{
  "model": "segmentation model",
  "train_examples": 101725,
  "image_size": 64,
  "crop_scale_min": 1,
  "widths": [48, 96, 192],
  "nesterov": true,
  "orthogonalizer": "newton_schulz_5",
  "batch_size": 256,
  "final_lr_fraction": 0.05,
  "warmup_steps": 270,
  "weight_decay": 0.03,
  "adamw_weight_decay_other_params": 0.05
}
Rows from block 6, named by matrix and row number. Each number is 500 + 40 x the weight over its row's rms, rounded and kept within 0 to 999. All counts start at 0. Numbers have three digits each. After the name is the row's rms in percent of the matrix's.
# conv: 3x3 conv (model.mid.0.conv.weight, 192x192x3x3, standardized in use), inputs 128-143, a 3x3 kernel for each
conv.80 104:515519515498477440558562502471559433494533515456504461500439481473528492526548562454467472538532562530511540462439473583452498568432523546578538462471454488418502530447491479511561492488567534538426427505436454555532486460476530572570483442451396457473491561475486520513486492503478436538485544559625468505545531483549598527503518542497477500464551483425518484478445528463448421500447453480501476546512540556507482496464535495530590
conv.81 094:436469597469499522441487481526518540477515541433505600532491541511465531471504599471472537444544459429556435483517538488482543408346550533478544469474517535449446555511523594527565502495530456545573501497482474504452511492576553495545424538542486539503471464479438491523546532514506554483408467474455486531459528541395576483496550469485510466493531472474497517526527470516428434460469496508531445616515540549548528533484510492521479
conv.82 101:526521523464482493527477578593503483537533518468441484578584471481576640455495487484454519484563502460479460453430500494512488512511529451434489533517400532560611474494416510455532439472531471453527436458489462487485481483552495495492486479436472493518497512560465456470483503522516527483544434492467540508543520477451516550478435492447497485534490475510520545495424444525504400535461466485442524463602488446406473459503469435523584
conv.83 104:515488556416431484473452520431508522515514524563551537445521460518542529519458516519518479491521486523538513470520567544540490521517485437485520512527513461552560446478572510508531573511556527564483436591514582493493476517505485446569537454509466413472497474423415492448504469562539521529427481536456544447511462481589418472540533506541432474583548463481454565415465475500489484567510534467554453435531483520496516544498477576532479
conv.84 116:497495472560484543521563507529528511481482494508518499585587479475487426562457583492495562475425515513448509498480491478462496529500497453548521453517487425463431491537474456516532479497505507484494566487497537417499522484566522461648523477501519514555457521518471525577568530441591522485553502457535504517487488565472501520464473526514483482472445500450505488486552497461519402524497429490510504489490502457508553537517550471450451
conv.85 110:475535421523545447497438528445466527539516518507522520492513425530526474477468485489534460490460523535505507512486606575461479488520498457396515493507465477560512508502497555497432450516536555505485531457481579417573484519494467433562498552543484487476492476462505509478520469586520547572523511571522511466476576485492550531480532530460363515528459470492498514486444486523574507538492564564544395478439441492513550515486504459512535
conv.86 094:485548528496478454484512518561477506480496399517510520536493468500535474423482429450446475453497518458506546505499534514507458545501451548542612470487512574554468543463473496495532509489502555496518555555487451414499475520407530454489468523467432535481571501490499447503445590558491502520549551501467560442495534532476557475521481504521539490484582519542525455547464501502486554469536553482447528523485459512450449530553556456515548
conv.87 105:537462483517487478457500458528519529540496531530479536547530557450574533558504577534466563484553510477560582524508541545484546444493553422515567512509524522507491475578510485557538540540516501537513491512493550585561530538475491564440523549504540519471441514528474517473514536487562428497455559488437482507505526464532545563475459465479499585454521502495498439574439465488488457539470503501491546484411497499519506514487490498523465
conv.88 122:471524494474549589522495537468500526448488489486437502493435511503514521431466479474489473511531408450481482490514533473481564490475532528525529543472446474441541525498455535515467503538437495520460520421471509520452495510491537509518506528498500486561473518540500556476567641559583506541532583542568408376497508456480514496449462460497526469500498510503569515529537528452496451459534544525535506492547532539540454526508507494555543
conv.89 091:448466480446521555456626501517502470577511482517456432487470459465425500506475485529436548477518498436426469540384513509480462503431538579506412517515457566464486473500470502527481517474520544545545521513507505460500458460522457512460508551531539515508501513510498520457556476446452548576481566493425489445468465492433521483545467570568483492533488500504526478512498486448548525431481510475532483483462502477485464554519459559480598
conv.90 087:469514567373433475532510484506520532517430465493504441474483548455424551476523546492557538479496524487464530527536585490417538497495535514521462523548531504494560444549463500491519554549543532458536510482548535507536420476598514509520526572519501433382472444461481490487482528517519543572492454411520563573534514490489452428535526529511535497389476499484443494537478351589529459518521494489533464567512464488577508505525494444477550
conv.91 103:440484520507522484521508529494470482595498488559535558487595582437526490494493533518501501514430475505459496559490527502510636483555602503433465541554526439543505554509526555563530602499520531590441545543485551522497473510550522496503457469591511508577522506566494520504382480459492614540459538506474562545477436590502434521515457468541451491557532578489462429524534507495536463515521495451480488465520477485473503505537512572522534
conv.92 091:568446500521448503483490544474523546471528524479545457534475495411547526467458509438499549490538542513570546520465588529487461486480578443443511578576590475496468452561459398537503505536472476505442491509497389561470491534521518488560396530530551444492476462461568479563526480493538509481516486463546532500475483622490482519525502514564490459494482456407566452528524555496501494457384504544568451485531593483517520592526474500456416
conv.93 092:417459506543478513561470460516487507495545457497499447472487479498511540496421554525541468527500557486462589529526555530493518525446532533521516464532555494413489470534528549533456495502530514530559472494529410461502444518544490473479451497547552564506545509550555506484487526503486508527523541471474456450520552471505517591499464464537530569535496418489525485467495496493471499452473400526516499538451505557518569521414455423376505
conv.94 101:540455512454532553509461452487523469502526517524510500496525539416438557500493525488498509422438510538525533532466430519514494582600478493462488462494481472497576478523494450548500560461495443501554552527506454495496530540434572524484561458451493523539465478524573535457411576540488463473517466458507438500573474434470516580521543544583540502480560518422424550449525508489503564537452484419606530562551486493471515597505473449475574
conv.95 093:469478464529470495571541525529478459522494438460514497532520524481485421523537524503526520555527470458485383559537566468516538408547474521502486482518581385430560482565520518477506476521601477514508506545466532507494564490524505460511531529488547478550570553489579432498573572469515527473475486502482484503455633520370508461434420469517482469562479558494497516502540570489498525411483458482435418468568532560452451492513561476463478
conv.96 103:534520507545494513523503520500427579448475511478547548538535501421489482499538495543492562572495502587541469509488514550456508490468537514411443529502465408457508530491538410513500472502484520500543440490506401542549523533558501488489568459378462489458469544530476533474434457505437493561411521500466502454488451433600535472495557482581538518488444503523551538596539513501492451464465579472479516436568559485535472530469432529432516
conv.97 097:506483456544491531436493474559477534526532498493525561505533436510524494500533510496477540429506535470556590510542515413528571494540443495543533501525434522514427558530525455504482476502436540442502499528472535403488477421483436503506472537474445481523443534454459476481534472460535586504487587489521476503514444446528498524523488491534526495509569498474493508480465513451455549484612552484545574438427533474470454470410467544576453
conv.98 099:434463521477471442527535489536538482500548504534449484429518476445558433490526489545502498505541545531509524511499466499517483478448479524562531536521409450448459463506496482514588473495499524516468457518475469542496549490521521526509508509500539482519478426510476533516581521497512489562462510502391484486459558463491492552530462525462497555529546489434535477469482486485524505411473484412501495404550557538466527477539517436510533
conv.99 101:549560485529451497464431464535512535561533450482523493433464495534452504553438478584481425540454537538519494447503523458504443517506554574452545521530455502512444533480469543503505466516483608496511539405509484480439474499515524429535487434447472512530472474537468487482542475519471476412505528508503444427476480598501452436435493497487512447507471535519540466496496430464482466476517464477476481497502618521465484479447460517536478
conv.100 093:520533392568440524481449534529524457535485505526480410475448529511455570401480495482482506515537482482515561486454538423534512492424480451482595463514558479460464475450494495549493469557455521507478543436463583457490461496505516515567426536576497504482459527445570549468484427608458545517461516450506445532556496542508501543461513520487573435613476525560531472501466436519546516498566443558535423552537459470585494501525507490591539
conv.101 101:499559530454424513476476511497558500540557499494503548551516479476495563539590527475436433531580506478518453562479509496458555528511586603504496494453533530521581590485507494555504529589514508503461476443495518523511522452564476540550523522538562433507503472508434489474480467473553538536442499503505459512485477495508518552607454538464417506542435495486484469474478465528488565497505476516497502568617531521520488421521515514467487
conv.102 095:521488495523584542490464505510502519386469500538509473492422484517567604522488416477485494486477501502510493459531531422530525573564491540522616448556525448511433456458502418520522530558500445435411501524460540504548472464473524519516537487455509498514472408452494487479512536482453405441538518513420432477501527582567459539608557558525440456554473518433436456521482518537501519597492537405474532395595492444460515549496509534592491
conv.103 113:395472466496449517488474548513567519493495514512466429483503475533533512546497436519488520537479510448522383579516474478483490493499490586543501451493556485557544571489425536477519482464487455509458481508560493563414584526458505521515498529462444459547547500485413432416455516508570460525468573545464424408497507499560429461507481508503467507445570433482505549541533549533536543478476512529548509520423551491494430509447550477522532
conv.104 109:510528533501544551590452440477445423554519483511490466563556446552519484398418457508508477477461470464481510448511490503494487509540516505420483516510506550480514489479527497494502422500499479503491460513547441431516478448427543555535474484452509515461539522497562465490478467467480537474506519477480523545489503556493471497541592474459523413504471480521467485537563527570551590529545582518452481526506497500495488479491503494536454
conv.105 096:480439506533540481476460476574479483454471452528544534459484511484492452457609495584498585493436475481494467512457551506505486581538487494518519489546484497457452553444533527514538474522458507508468519459458490448480495488522532490448427459500569580520457460536422505489404498457533542488468543561411416558480356449491420501466522515455489537521483449616513482488502457512469579540478481538528610468537511479495492513539490480553464
conv.106 092:565453504502532496492458493508468476492508546535493490505541570490463501490496531532460415550485507493542509538503512563517506496501507493432469491543498544516503462557504504462475472518538401518437471489496459446535529562517442441585468468522556576483506509480621536399485428450427522573605549511485568440535500535504528566589546565526494536520500485488482544493509441580539591571504453501424444546545480489482511514484557488533525
conv.107 097:488494456463503415506542523467487454515492587504488508453474510507550495474492438516568599502514491502510537491534526469525547498510444532584602462441498516484430460543472457597541541492524494504499502544513572493528528522626499536570477498504486506445517486475465513524435478511501446549431540481421497540481544551490513454582517486504486490507492554486512448418439498538516496500521422426517541513426443551541534491483510565510497
conv.108 090:500445439491503511506480505509542528493474478514495406479533492546494535508485480531528497452511467452527501546591539551534437523511466444462505543510536528517454539451452438416442542527463485518516452481544471511592512508515461497485452520516491490540531418453453478479482545532546487592530463443583581502478514495403474482502516522489513520450528546488496476483479463484546561422460509534552506586490456498484508490445491404470515
conv.109 102:503458490453528520438534550467526543470494542538534435442500503519521487458386520557562557513480602436501467583566414480498532451480453492532477509485527511524478507523488537519479461464408551453518494532512409560439569514468407441541518525470523485457538470403537448547504475470519585525562501469442508535476547524515509448499479493542493512473496460516511556448430455546525544445498404545571510428426555458450470461463555513480464
conv.110 097:591502477536493463496457491460543495526512506476492528464416440481549532546520501547469444531458496558501512528469464440510487477518530576499501458500524509553414397525462482588536546513483442516518490462508426517479503545523570520490540473469553440542425522494437449410525458494468481536478538508526475379512412467524468489433567535520421483488522459567491446557492508486444508525449619462645523555478495503557490510480479526514454
conv.111 093:471504456553464464478475518574463490479580509438491486589535526449534537445561494513521504458449574502392425592454506551496462435511479506475483517453540450439491609563590456513551459555473452502510480507472549488556525539566539510501473462486577500447538494526540463527500513483542555498465490530541533474459442453490528523555552533499520505463464524532473478576503474600477577485470492518481469555602482477513429489492455551559494
conv.112 092:510445502423469544530484486464476462453473523531540505539493497500436518506546565497542477459564497484503524531473587512467573424561489538504540535478451491470509433567480479504473482496575485465444469485446552471495549486442464449488439502483536526463529555536496475541510528537522482504514502530482572537512470525474497465488545559501530570413480559552515511549466441497569473530473470483454568472519538518533507498478469400455505
conv.113 096:498514604475522437567512460502549519561531565486533574555501484497492424528520537492451452528548470518555567514503535500509564537485450509496438487474488572519423508495515546551450529535520539613531495493406451491456525431460483505458489490549518498401488546462459530439442494482529554504442516524527483472517504537411494491489585452483525543451482521514466457445476473447525458505523504497492447580587556550561543516418480525436474
conv.114 097:505463507493532497497544608576525496478485492537490596528465539502526563440552441482470501483531450467461422534437501471478462544481517518500541517593520503518528411403421419477463455537438496458467524516462521547439437473492454496447508517479573601484467500447487454444443526537518496517491489440438404392510518526524413454522589506464450434503472518464501513516533563494455526535499553483481478527519500441445443527464471552515452
conv.115 107:463475469512499453507525533513466452507494466485512512529513449585409528535498464446495479508437462493519449478540500521452474506502534434509455530589453493525431559534468522404504576484450517533439499477461499507564526535445570485474557516457451452462430489445536561429497531522541498458493528535473478416512493519490537466522522529497454517522558425519517537475558503519544478479552461453440436563498505468468431596481528519435493
conv.116 097:494486523503523502489516494520540446512528519477526536443535509522525552486495467548467429559532429587528434477566473535477493517460480484516453538552505425457481474511481511435528514505406547470476476459545547494400559543499531461470436502480559551525512483448519468430420466426393519496442534556468560490513553576533585544541494539544521430540524476522571529490503554447416431366549544492504480511492551501466460444438486469487390
conv.117 104:475454480498483483546549489440480452496472479538510492508468513510406496486497518524513462486505481517447497479476493461506459463557488451513513515543514451466470555540470538559556476504550475622502451455516639518593532566449481529543496491440487421570510524487480538559488484457550515517498479523502624449514557529444443515511425423453504508483444531464472428514526548533551471544531514531471454498461513446500463465546495520517538
conv.118 097:531421432489560533555500444462466529535478526487527471513480465479489574480557518531487506527474496504498487521471487502509511494452518516473452538528535526432453539479542496490526525495532531419495458482515493554503522486490440490517496553538463565472519445433477493383460565527578533521462411455516489481502477560492528565545469493512495490432498546554472497502510548540478522531554427546472505455450465444461526450542547402466525
conv.119 099:497473486469447503492506511568551434546530454545556520463481448513564534414493489555484480569580523497563446499549478495485470454443430512576520507542481598499508503534494601573470483574482514427491494504458599547483470455503452524413464527499426567470429495454439504511484583512456568510494556492557455454540489486478444603513451473455525502523474475479503581444484528600501478602570545505506519502555521525537479523481490461410481
conv.120 112:463491533477517447446545500525544476533552516539527542413536473515490562461484537526544449554581509509545471447549480515580467486452494486543548449453529463506470482541495534560544535469500549444501519462529548487569497487483519474514400476501460470517514489472519462503434529517514560514484519511484536538497555531443618481496480543508464426477548480446460497483530434498411428446562542545593519510502461548501529490503482501437490
conv.121 094:530460479470501541527560429507526462507575494525489498528530513432452516426476520540557550556554530476424416519555520517535498490533490522475475533515487497521473450489493531502496490542502485555523566492393494506464461497524474504494603601475550504482431472550522424535474495568440550457505570522570533445535480383554503528546486498437466504512477490434489444530454466530496522544530448542538561492516440476602528513558477515549491
conv.122 096:466501501468532473453532540509477488527455445542429478519530596588536509492568514593483524558495504494531484564519511562462489551507465482518486513545522532474509520558567521484426494495406497478521503454499490493496445535476480461521520564507497467512412512497505580511477539523493544530487476488464501567475443499394481497490515446462504467530499501442512551509482538554524526558440520554555468514555439453490498466441527446455508
conv.123 105:505447496479494520491436528520513485494525480486503450533455602475455598428510584442456508451494520533422454527457514468502469469492482554535479548500454424510472450499511483565536418556502475481489482499488484511533463422539424469456560515483429482512538554468521543532531522609491490542487492525521558516570510491461567576524546500482513510528453435459507448505525435583588444591463490533540465500541420447516561480532493515504534
conv.124 093:518501503470456467525526416509537573530568542492506512496494497447489458448483398482500457515482469569551561532530468535544550417533562406494550539577608528512532563522545479539493464522489465455479432515479510522477499569521466546614526505529508487481537487498432459493484494544526496559449496570464491519517539494474514501551509460494441468598537595498449446490555489611538513587464467488479473448478535492452483542542524516477461
conv.125 091:480518450510485407523460506523509550478472497430518554504501562483548518551519496532478528519574565523541505584406484495512543527470515462449474546540507489508580551464595504493529532514546559488563540492521494488585580489442483517516544500540486570490561500427467515447563528515490499501411469529532538526479552464497540527433447398479496569482520447516521473483463511559491450526505528550490505441506459504515474445492471462522490
conv.126 093:487548550544536484586491479479528522500496485409432431526516413483474504448598551495471517476469550492536521471464472485529506472472502503579523408512515484508495540481552496505474480498576545460491464511482534587473484470534518487434535438472420494447488468489485558526566537453515448508473424437581557449506515496469501613465481513479536515554516455430459608477509526489498539500520521528539572491552529553521502449434491534447463
conv.127 114:525472477506535555457497486530500510441454439528484423465585504528489434525521440507528464436450451603498523535573503516475494433446495463524451490481429528555512539505511520496496489390470484583615441540473528513528556578544418467546528466529527433418556515517505480475477479522508530492518516473465520514494412403572529592483489458530524460488532563527538558469440479446483447456457484559532528497516410526514535562528441534536531
conv.128 101:533514552554524542495471534511523453495468533536488516451460444503479510569537556513489482461507537435461518470454556521548555456555574387423450461527511504511553474531527497519535492536592474574524519512454489431524475540557475532543429450492510442456574536528417478487468478515493495426473482484505541530440465476494416447545576565455511497450458485534504493531566451464524526527494497536484566442518491543539541497511429516499465
conv.129 113:500486550425507547416483475487587552518508537464533568515573476501464559510526528481409553480517483432497501532509546468514530472489519414561466535504547461538557544505532612493557514541554426493397562549542576579493503503538543554625535505482482525447476476406455478589515510481504522494438415520503479468527480607525472416421388439535535460424441515482464486501554436547517430518549437449556480448504613463470508495454584504496497
conv.130 104:492486452405405505522499461450469510482588535499489432483548531479531497512485475444611482480548510565516522441445444531514542475505506516415502512484553505456450514509522474565544537498526496565496460537505529536422458496541516452526557579507535474560474515474427515535517496538506510605414457449537489524488491645521551484544485450518502491439517529460467445472492471537532561445596502512468473478393567507444514454495489463511471
conv.131 092:513491469513495473496467443513552497539449477474432511497522544544467478480505508534506473490500594512473558494568550532493562487523523541534578524546565560505509491487552491543549427532465454514523558468525564507469543486506564457528519476476473484578475521479408568410556490428435549476478446466484476529501475491511539616599492511408489503445467471408547477448560513512539595498541488524519430469525502595451529457473441486478471
conv.132 089:527420532513578600577482508483552528530458553473470405484513552431500490491511425549529517614497380563483478477458524551483519525597524490471482531439513507460475494468506543503527512458546593595563514479548501510521541514574474501545503484469492462506583472491523415508434478435548483450483554487564448552467482541475479599505477435495487504523492535500418497448461511507551462450402445574572497524518520531493522507458528500489588
conv.133 088:513530664502502416498501541503504493520588436481534461544579532490503470460510498465448448459484495531525481518505512439521491455509539521541469507454521520477542510521482516504534519565488547532498502459451434482454544502534479564510484482584459418419509522543541524491515495495436457494465482542568509650544529468537555501471464427468523586517443476519463541529467405535538470401548426437523455473532463571475404419442494559485495
conv.134 093:463526469550440446501466481516572526464556506447474479463468419531521468494473472562522537503528517511493529523531574455527538477454460560530455425556557550482454556546541519569490482487449508504478532528478473485527441411473410536504432416592476443540533562550538555513497484518470508528550537530448538538456581472523479595532441524471456522440464532495505454541479502532462394463512601622477509437527452525514428401484565490470506
conv.135 096:451504482479462494534501498500421520547469441478461485456459573486545497570588536474446408464426550578567489494543503579520554526511490538496517533521536486495522470486505530480503580565526494505463538467586489484515478472499514500498499464488507545523486520520474435478486509511465500544557556548490502545528430463531529532542509452450455414542513524475465550527507519527495495457478466485461516550600558524495434508482533616579528
conv.136 101:535429549445518523520513513539556517536493502484483436471549461518562479505428557441460500500482526441476494467491477514470470501451550577524462488532490475538513447397475551522451485512449535448511507542499488546502490472431594478521467468517513462551432385541556518559590548521579546458483397540499517479510488441467433457421465557455406539560555494507471535545508491539532473500521495460527527486548520483519508496469455505503438
conv.137 086:505539504565476557463561510493491457471505501513505338523529503487492494506462468424489456475443504554440541470501500481520502498506486611552521486515561554580516462539495422522545493514534444569483478559469509507417519558567520548569575540608495474491542564531483519489492465502444516460477507448475439482508511506536508568468457468493465459553469545456468525518542595534546570460491522498454525505481495499585507450517471479534568
conv.138 093:460513444507509445501537488521540492586569503526518497547492536484519492453502444517519511505487491543457472516516483526489502432525476476459443551497468528494494528481538485484464405491470506546544509583539524508437471489413437516485544517475485524595491513502476531498493491565491524597474508528449524548458454506534478445555564488469497468559543546453506535440498551464452478485517518455501482479544475531402502518476474493473541
conv.139 103:598529440461477450417574499483498505552527476557444489526526575471434523561491483504499474560493547516561491458467464490579500465590463517476422501502458460582476487499513532546480533521493439485570479503553510441489517456500516504499469523439477575436530538478562443449463446472512559565515505474509397542496467524539585440505481457576493398503503468485499525564478538451491488453578520488496503512480479536543411487511468433531451
conv.140 096:513520461566479479477542460514503538563444454563534496464525449540510548516453494463471444488564537497518571544534491568514419555447521484528535524476491485549515566506499507496512514488542525487468452520450405548551555493520498478536563545579439500500443493554441424509422413613492538491490459474456522397523559512546513428552512504501555478492472595543498460538517497561495554529449568452486520438473488483542486533503480454496532
conv.141 108:529475626483537507477452460413491482426490501525461515489522525542558477381431513460478529450440520547579547523502500507436514546539470530483485498460490508480517485505471516538523442506558506508517479508532492506522514514528558461500548538534429453467487531515522438497475494455456532456433418505526512545504481509562478497497464521429487491512541526501551485505499528506454469461488506498552570432498452554547564543471512515553487
conv.142 103:527507532475481495548506475519507533543455528514501516505464454516455478454486475482513505470512550430566568555537502486504482497484523519555493546532505487485453566519474524517508469501518455482502480469507501515540523472535506576518427498521484527467584431426572496492486478469490481418467475427487522448506528469528535520467527539420476517478449570501481561491479576512452452554404465511462530481557428450502483422538497518509533
conv.143 097:543491478508435453474570516487513558527613501556521452478544523506571548470437526457492550488505497427491524455502504542517518466514542500514539462478510578479520473504530528568527454489496574586470418529532508564481532498545502549494455478458483564526520515543457473550535515456470523492574579483483488457543509501516500428460459471457514472484472473486458552531480547559558477545498540516492572452464493460554449467522454546515547
conv.144 092:451490522476507569463461539444565475483439473568459452524548443536565526471428481511465460532562492517509450464517507459480519505529464529563489487465459502455460558553515472528464415460496527568440490575506495543450528506482519504483515543486539521515499511498508478503559538523465453494531518454537426477491549563508533531470489524547495496492492544488445496526466527516494483430565610462534500490452561550486472522496536500501489
conv.145 101:526422476518512523477507486504485426439450464465458433471523439452422455436507468483481474499505461573512544544428485479498542458522679449521482491524536431428481491531544483474519458503531556510503470532476581526467506444471496485519498572559525500567488462535515432472531513523483493453457471496587538506509458432562536520545546579550507476556512489471486512527545577531467579493572551483466549453412512464527541489508514522595616
conv.146 095:506506501463492468496448504512501583481511430509454565496531470438495531481474521543459549454441491489526520458501585433539508514550510503543558567486485543536495530471492522545505537579526531471426427501468534502480509655586444575541475421428479490457524478456482558447548586630531553440506502430492517516497493473543538466529437453570499537513477530506513542521520502529434464536412438502418472490560611485523558486481483470514492
conv.147 103:460483492486474508429502583452471539539534459571434496437498477507476498481547509521546502506485570472479543488522447521544485605555475516495480450546444561582477482475508510486478553525420462474537410431512468493477475463510517550541523518491511514545502474510489474451574495506474522517518486544539491557524472494504511495502474481496550514497402471450498459521476458455444494498540455489497491510486536529507466451454507490513484
conv.148 095:483510495537521500530466475509451563553517488487499504467487467511527520529523554559531474547438516497473497465488540467553529455459507514475551492448501403480483510493476514468544437471494520474539620517560513489503512601474551489516499454463569430457437520495535528545586541556435458420463436501489556519461487439449491437501478472432567503520512527456536487506534494485525477449477576506570571519526582522540524480503494445528463
conv.149 099:487502514470473549485484487440508540492516537527508475534412563489516443492570464513450463523551479568480442515483514530492396567511496509439505505488535496544545544529495498541447508500516551556513512442579484546557432511521502488428521521475490537493491509411492577521514457488513572531525407479501587554465537528406454459516577434495509485515492494517516543473497497487518515565493511424457481555536497478564489448512554460456438
conv.150 088:519502553493497525528402495513523488509480513472478512469548496505485488506436468469540539435510489491497534427494468470545473521562497460457489530510537488541565515447442441471518530544492510563482440503528474471467481497457503583525550489481558474465540476480428487487525506524533533527465526434406520526507550467453509458512544502518481399474488437525465467477500467507553568512550486492457444497429611571497527509556516437533483
conv.151 106:509478491473570547463467476543521497529537552489450554554495461493473537482550549526527551457504482516569441575490509562567434567484450483472528562518484531509538542509520455541557523530476460486476488469482487558481453518523408466454530520500530475435484507535412445439520382405519515496551457522424547530426486548439486488506513595477500473485425479476554495513476429527479462585446492431584502472562497473502471549446458504486475
conv.152 099:531524440548474519446535543541504460547554530485485476560427538532462513486463516399513525443408477545446489481497479481541503527542519463492479526443468467492515436509528445552551420513477510473505580497520565472516555518460516499520540501442512557521496532568523450498464518515578539566366480507482439487496519507465491482443518508486495527512543518528542496506452455483537439488504449430461486488534571505520523467548562495528537
conv.153 101:441480427542416474537482468449552480504470437509422443533492452527551494563492449552527519489493489472444560521531525573500491494458462424480486472533563531502453530523542594531538492454539522495424473530511490470523567491489567508566483435463525472548541529427514487429493548541576513521489572493555524408460507552493489519519516486519479444534569551497525449486525492483475483506492447550531440527459481533521484496474513428499546
conv.154 099:471490494486459548483455538466497447480491465542497469452501576502477545542509577550551528489522551482503471498501518483512455521424434423522467452587480412502477496570535434539509542499533540455435506524455497572494456439505455469495530515536462425486426489557502533507480535532469523567560541486537519498534514531464501571503438467485537523439448497533407474546449501519544436480531498468556508489560487503497475525497593558499504
conv.155 087:547546505505512473544509495435438456449525568519453510516479414462504513467483467498518506532565528533540495529519554484545551437461470567493477507458504412464554520405471414469532493555575520495528467582523506476536479477524426504523515569552536500508473434503527479571471467488500508550376497486543527462520525446482548496474482548504533516535534466556584535441498527523470523463495500495468520425469411473529487555537503558515531
conv.156 116:585491461547507496559528496517509420543520562434487533500531506470490544518521414538577502517489510509516456512387493458479548497489521532508496487523519454501572421505448432554491419511508466489454443474482520516524512429458575540585534462459518449532475443518549521519621530502467497485534479548526513445480459519491476488540483541506486531481424499463521561463451454546454551493477496496533449559495548577506475439505481416527480
conv.157 101:507498580492488513548547416513465542477474504503478594511539519499488476511504476458493519583473525462577540452497553489486533553552516436463508472528457463552535447548470477513517551589572604533534441486482536474447537456510459455514462547517505514462523514467481472506489451485471541460505512584491537525509471479512517540487482472512511568508500480524540513475479494541507478430488468538522512446552509488456591424530546503496503
conv.158 100:503449478506509466473519463478499448583543492521462527471460507576571496460488499425502496498494457502536470487460501494502560586496586501460560530509469568598529479488465513518491505509515501535495538495515480485515474517515512441571466415438488521398503519490433547430517543492477568472523579490445598523468501498497437467493574421481481518597501505473493558542451530489485515531488495532512440489510527446529495519584508530552474
conv.159 099:505511549500519540486493477497474456497436586495463454527520500490518489476458412426398509507528473548482454403490496460529540482475450409546537498434514569486550529433490549527639446441550659528439608536486496557522546515565473519486489459491544466479495451515512483521499516463512477567555522491479468477477499516499496554514482506502490452541516496500505540487483443523520605503434463473574536509462481450522546506511500465450556
conv.160 099:543545508497464472482477529535535526485480524485492491583506588492487553493481493516504556491501457452488493536489535426462518549507473584532589538507563463433453479502510502513453460461500462484455515451498444442498491505535517494503530507465425471507414505436483492532524480480405495507471488541478444497463446594495498500470529525454458469509520519447502472533477563470524449470486488487523460491549487533516476492520507521522555
conv.161 097:460479397494493472467502472475450518445497491484477500487477456534520537518500465440567545491487509487490477534524480518502517521530522431405476477500483478469436499508579438510531464406469540492470531593470485549459481474556518418540483425527464491426512559543450519458471526478517524471487483515487473494464510486486467553592527599471502529523527581534477496489472469432493448455494515524496531494407477565512516520458490521475537
conv.162 114:466441540464486496493579512485534495512475463495463476516485526550472419494492496529470473463526495524471557461523544479478480450461477469525543547483544494420466515552496478455473488494494475512588460511515482466491534537545403499512484483514471390452513510487488478566450455486531556511559415559445537491539495558517580547486487414502451528573522558582548541525519505517513491521480407512464492502461547502488503520492545493617458
conv.163 093:467498459507508469548534505479468488464496514567526398469512599512495530549451520490504521515512425543500576591457527510469478579526461487532475586509584511495475497524557511484409488495495482460510499495543487498481496483460446476469598509373468488425540514476549497493521550447627502533517553428595502517478465540541595545552482495508494475598528448517559528511511525411602477444477497516504448486444553489529496498512496463494407
conv.164 101:488520459548507525489523477484492464544516447464443436469455413540511523514428489546529475458486519437434478549514525546475550551433506596524476537429433574580574444428473438458515535418523482481507479502473547468496474503523535471393516417503496481479490500496401466503565519528504508535475566566514512545476502492512401542492589634530575501498502459446496471464513515446518532484516416509513452454567501555552537484526513527478528
conv.165 108:588475425521493553501464493558610530496533493516541565459473420527507557521460411494493482426489496424475487479488471432493463493498496523515619519512490448523514522463456513551541522519441526513510475481457491515456508464491484442499501467543476554462532515459450534509573476531507496520473545541480506484539507477390495506457532503499511547465503511565542548510486444457523491452483437512588528430459541513502482488417506550548492
conv.166 106:453502494481502439474389517534486502477442504463472444474393585499513508423465497526481434479467535538574522502492424489483510432576420507486529476519567539570536504552442504559565471565488440538478554412479461479501549508435548481471481475462438428541564475452398458501446485478544476509534553431502514431542485433592556509544513404476491532523507410575490523475491506486493486436474533491559551395502543573518464491508466516570493
conv.167 107:454476500540485436430557463518532468508506515532477475567452517494540431518429552537450519544467519429539508491496472466555606446468467464537483467548502440575536527539456447501508511459496513440523555480537475555546500497476530555456498514487554517449460573501428485551465574533503496581450464524502456465452519536576486459497508522507527562455542502444491500462573464537492472522477403506540418490567580582502521487506544520442480
conv.168 098:547480488553477475526469502520565562483499471500502529439462436463450552475485551532443454448511479491495536497528497515562586535480558460474504397480491491509538514532517477467458434507452549528471519506420442402493498526534557483531546485531497480606564512540482495467494517437452497516458524460561572524547542488469513460575465537564542521455493501514502462574534514491525472478432467508502471473477406521452506503484541465487549
conv.169 120:483515526553457455479516430508504489507543522523475511515501471495417520443487549479546488443508496496508499542528461528507462524564542492531490478542450498573477475541501553442428475446530531489504543493539464491519462520502503485538540547497431526481473621464505495481531467522495505481484491454547492521486546505475506428557466427401491568494531538491494510445518540496502538491464536653498500460451640480515467436531560523565504
conv.170 100:485505539436469557507443517486471466519567506524476501519492536422510521522501536494536495518519482473466456403499444545501487514469398431504523491511449513505542512580431511565489572548562545518592469492428529509501579526488469501499550462425557516509508427434483527578487490537498458511512522450506520478535530426519562525446473464500474546506468497484412434427454450588558503476499505467537518424487526493498466519568519518500540
conv.171 097:569467508503529533460493525487584575496495510541442486502514478559530553525471461523480473475485435431444458466542461548496462430461471461530489483508525432437444526450456540503500453430494465474485503457515494430532512493540492492498475539542511430484477458478599627612432459523578467518474466424495512477496517486517536516507539559448481403477522607502528521448487517498460449531569486433488527518524507504521565577525448543513558
conv.172 099:441472512528479488500523546528569477531554492466475466469483518572506435477505461492511490472464441464477491442465500484531506476460502508498534540467487521502542544530489518529455438464482470493488540544432478552557554549547487508439503578511427473485590494558490438469480482488511535542524509434482492549503460472540522498569472463480550572523452504542532515536446442443503579554522447527536574491412482551507558532466526481546576
conv.173 117:516495483504442497509485547470473504485487480508503495487477445494479446589514435499510486462526492524387493480493459520495474450580500505494484490541498527511540531474476503466485509518421484494477413520515537512489490518498509570519462453524507416560502475509535510483503495476552503496494556433462508527470553536532395519465503576518472553496525407547490511580453495516487604478486437505519454520529538472505538486574533515499467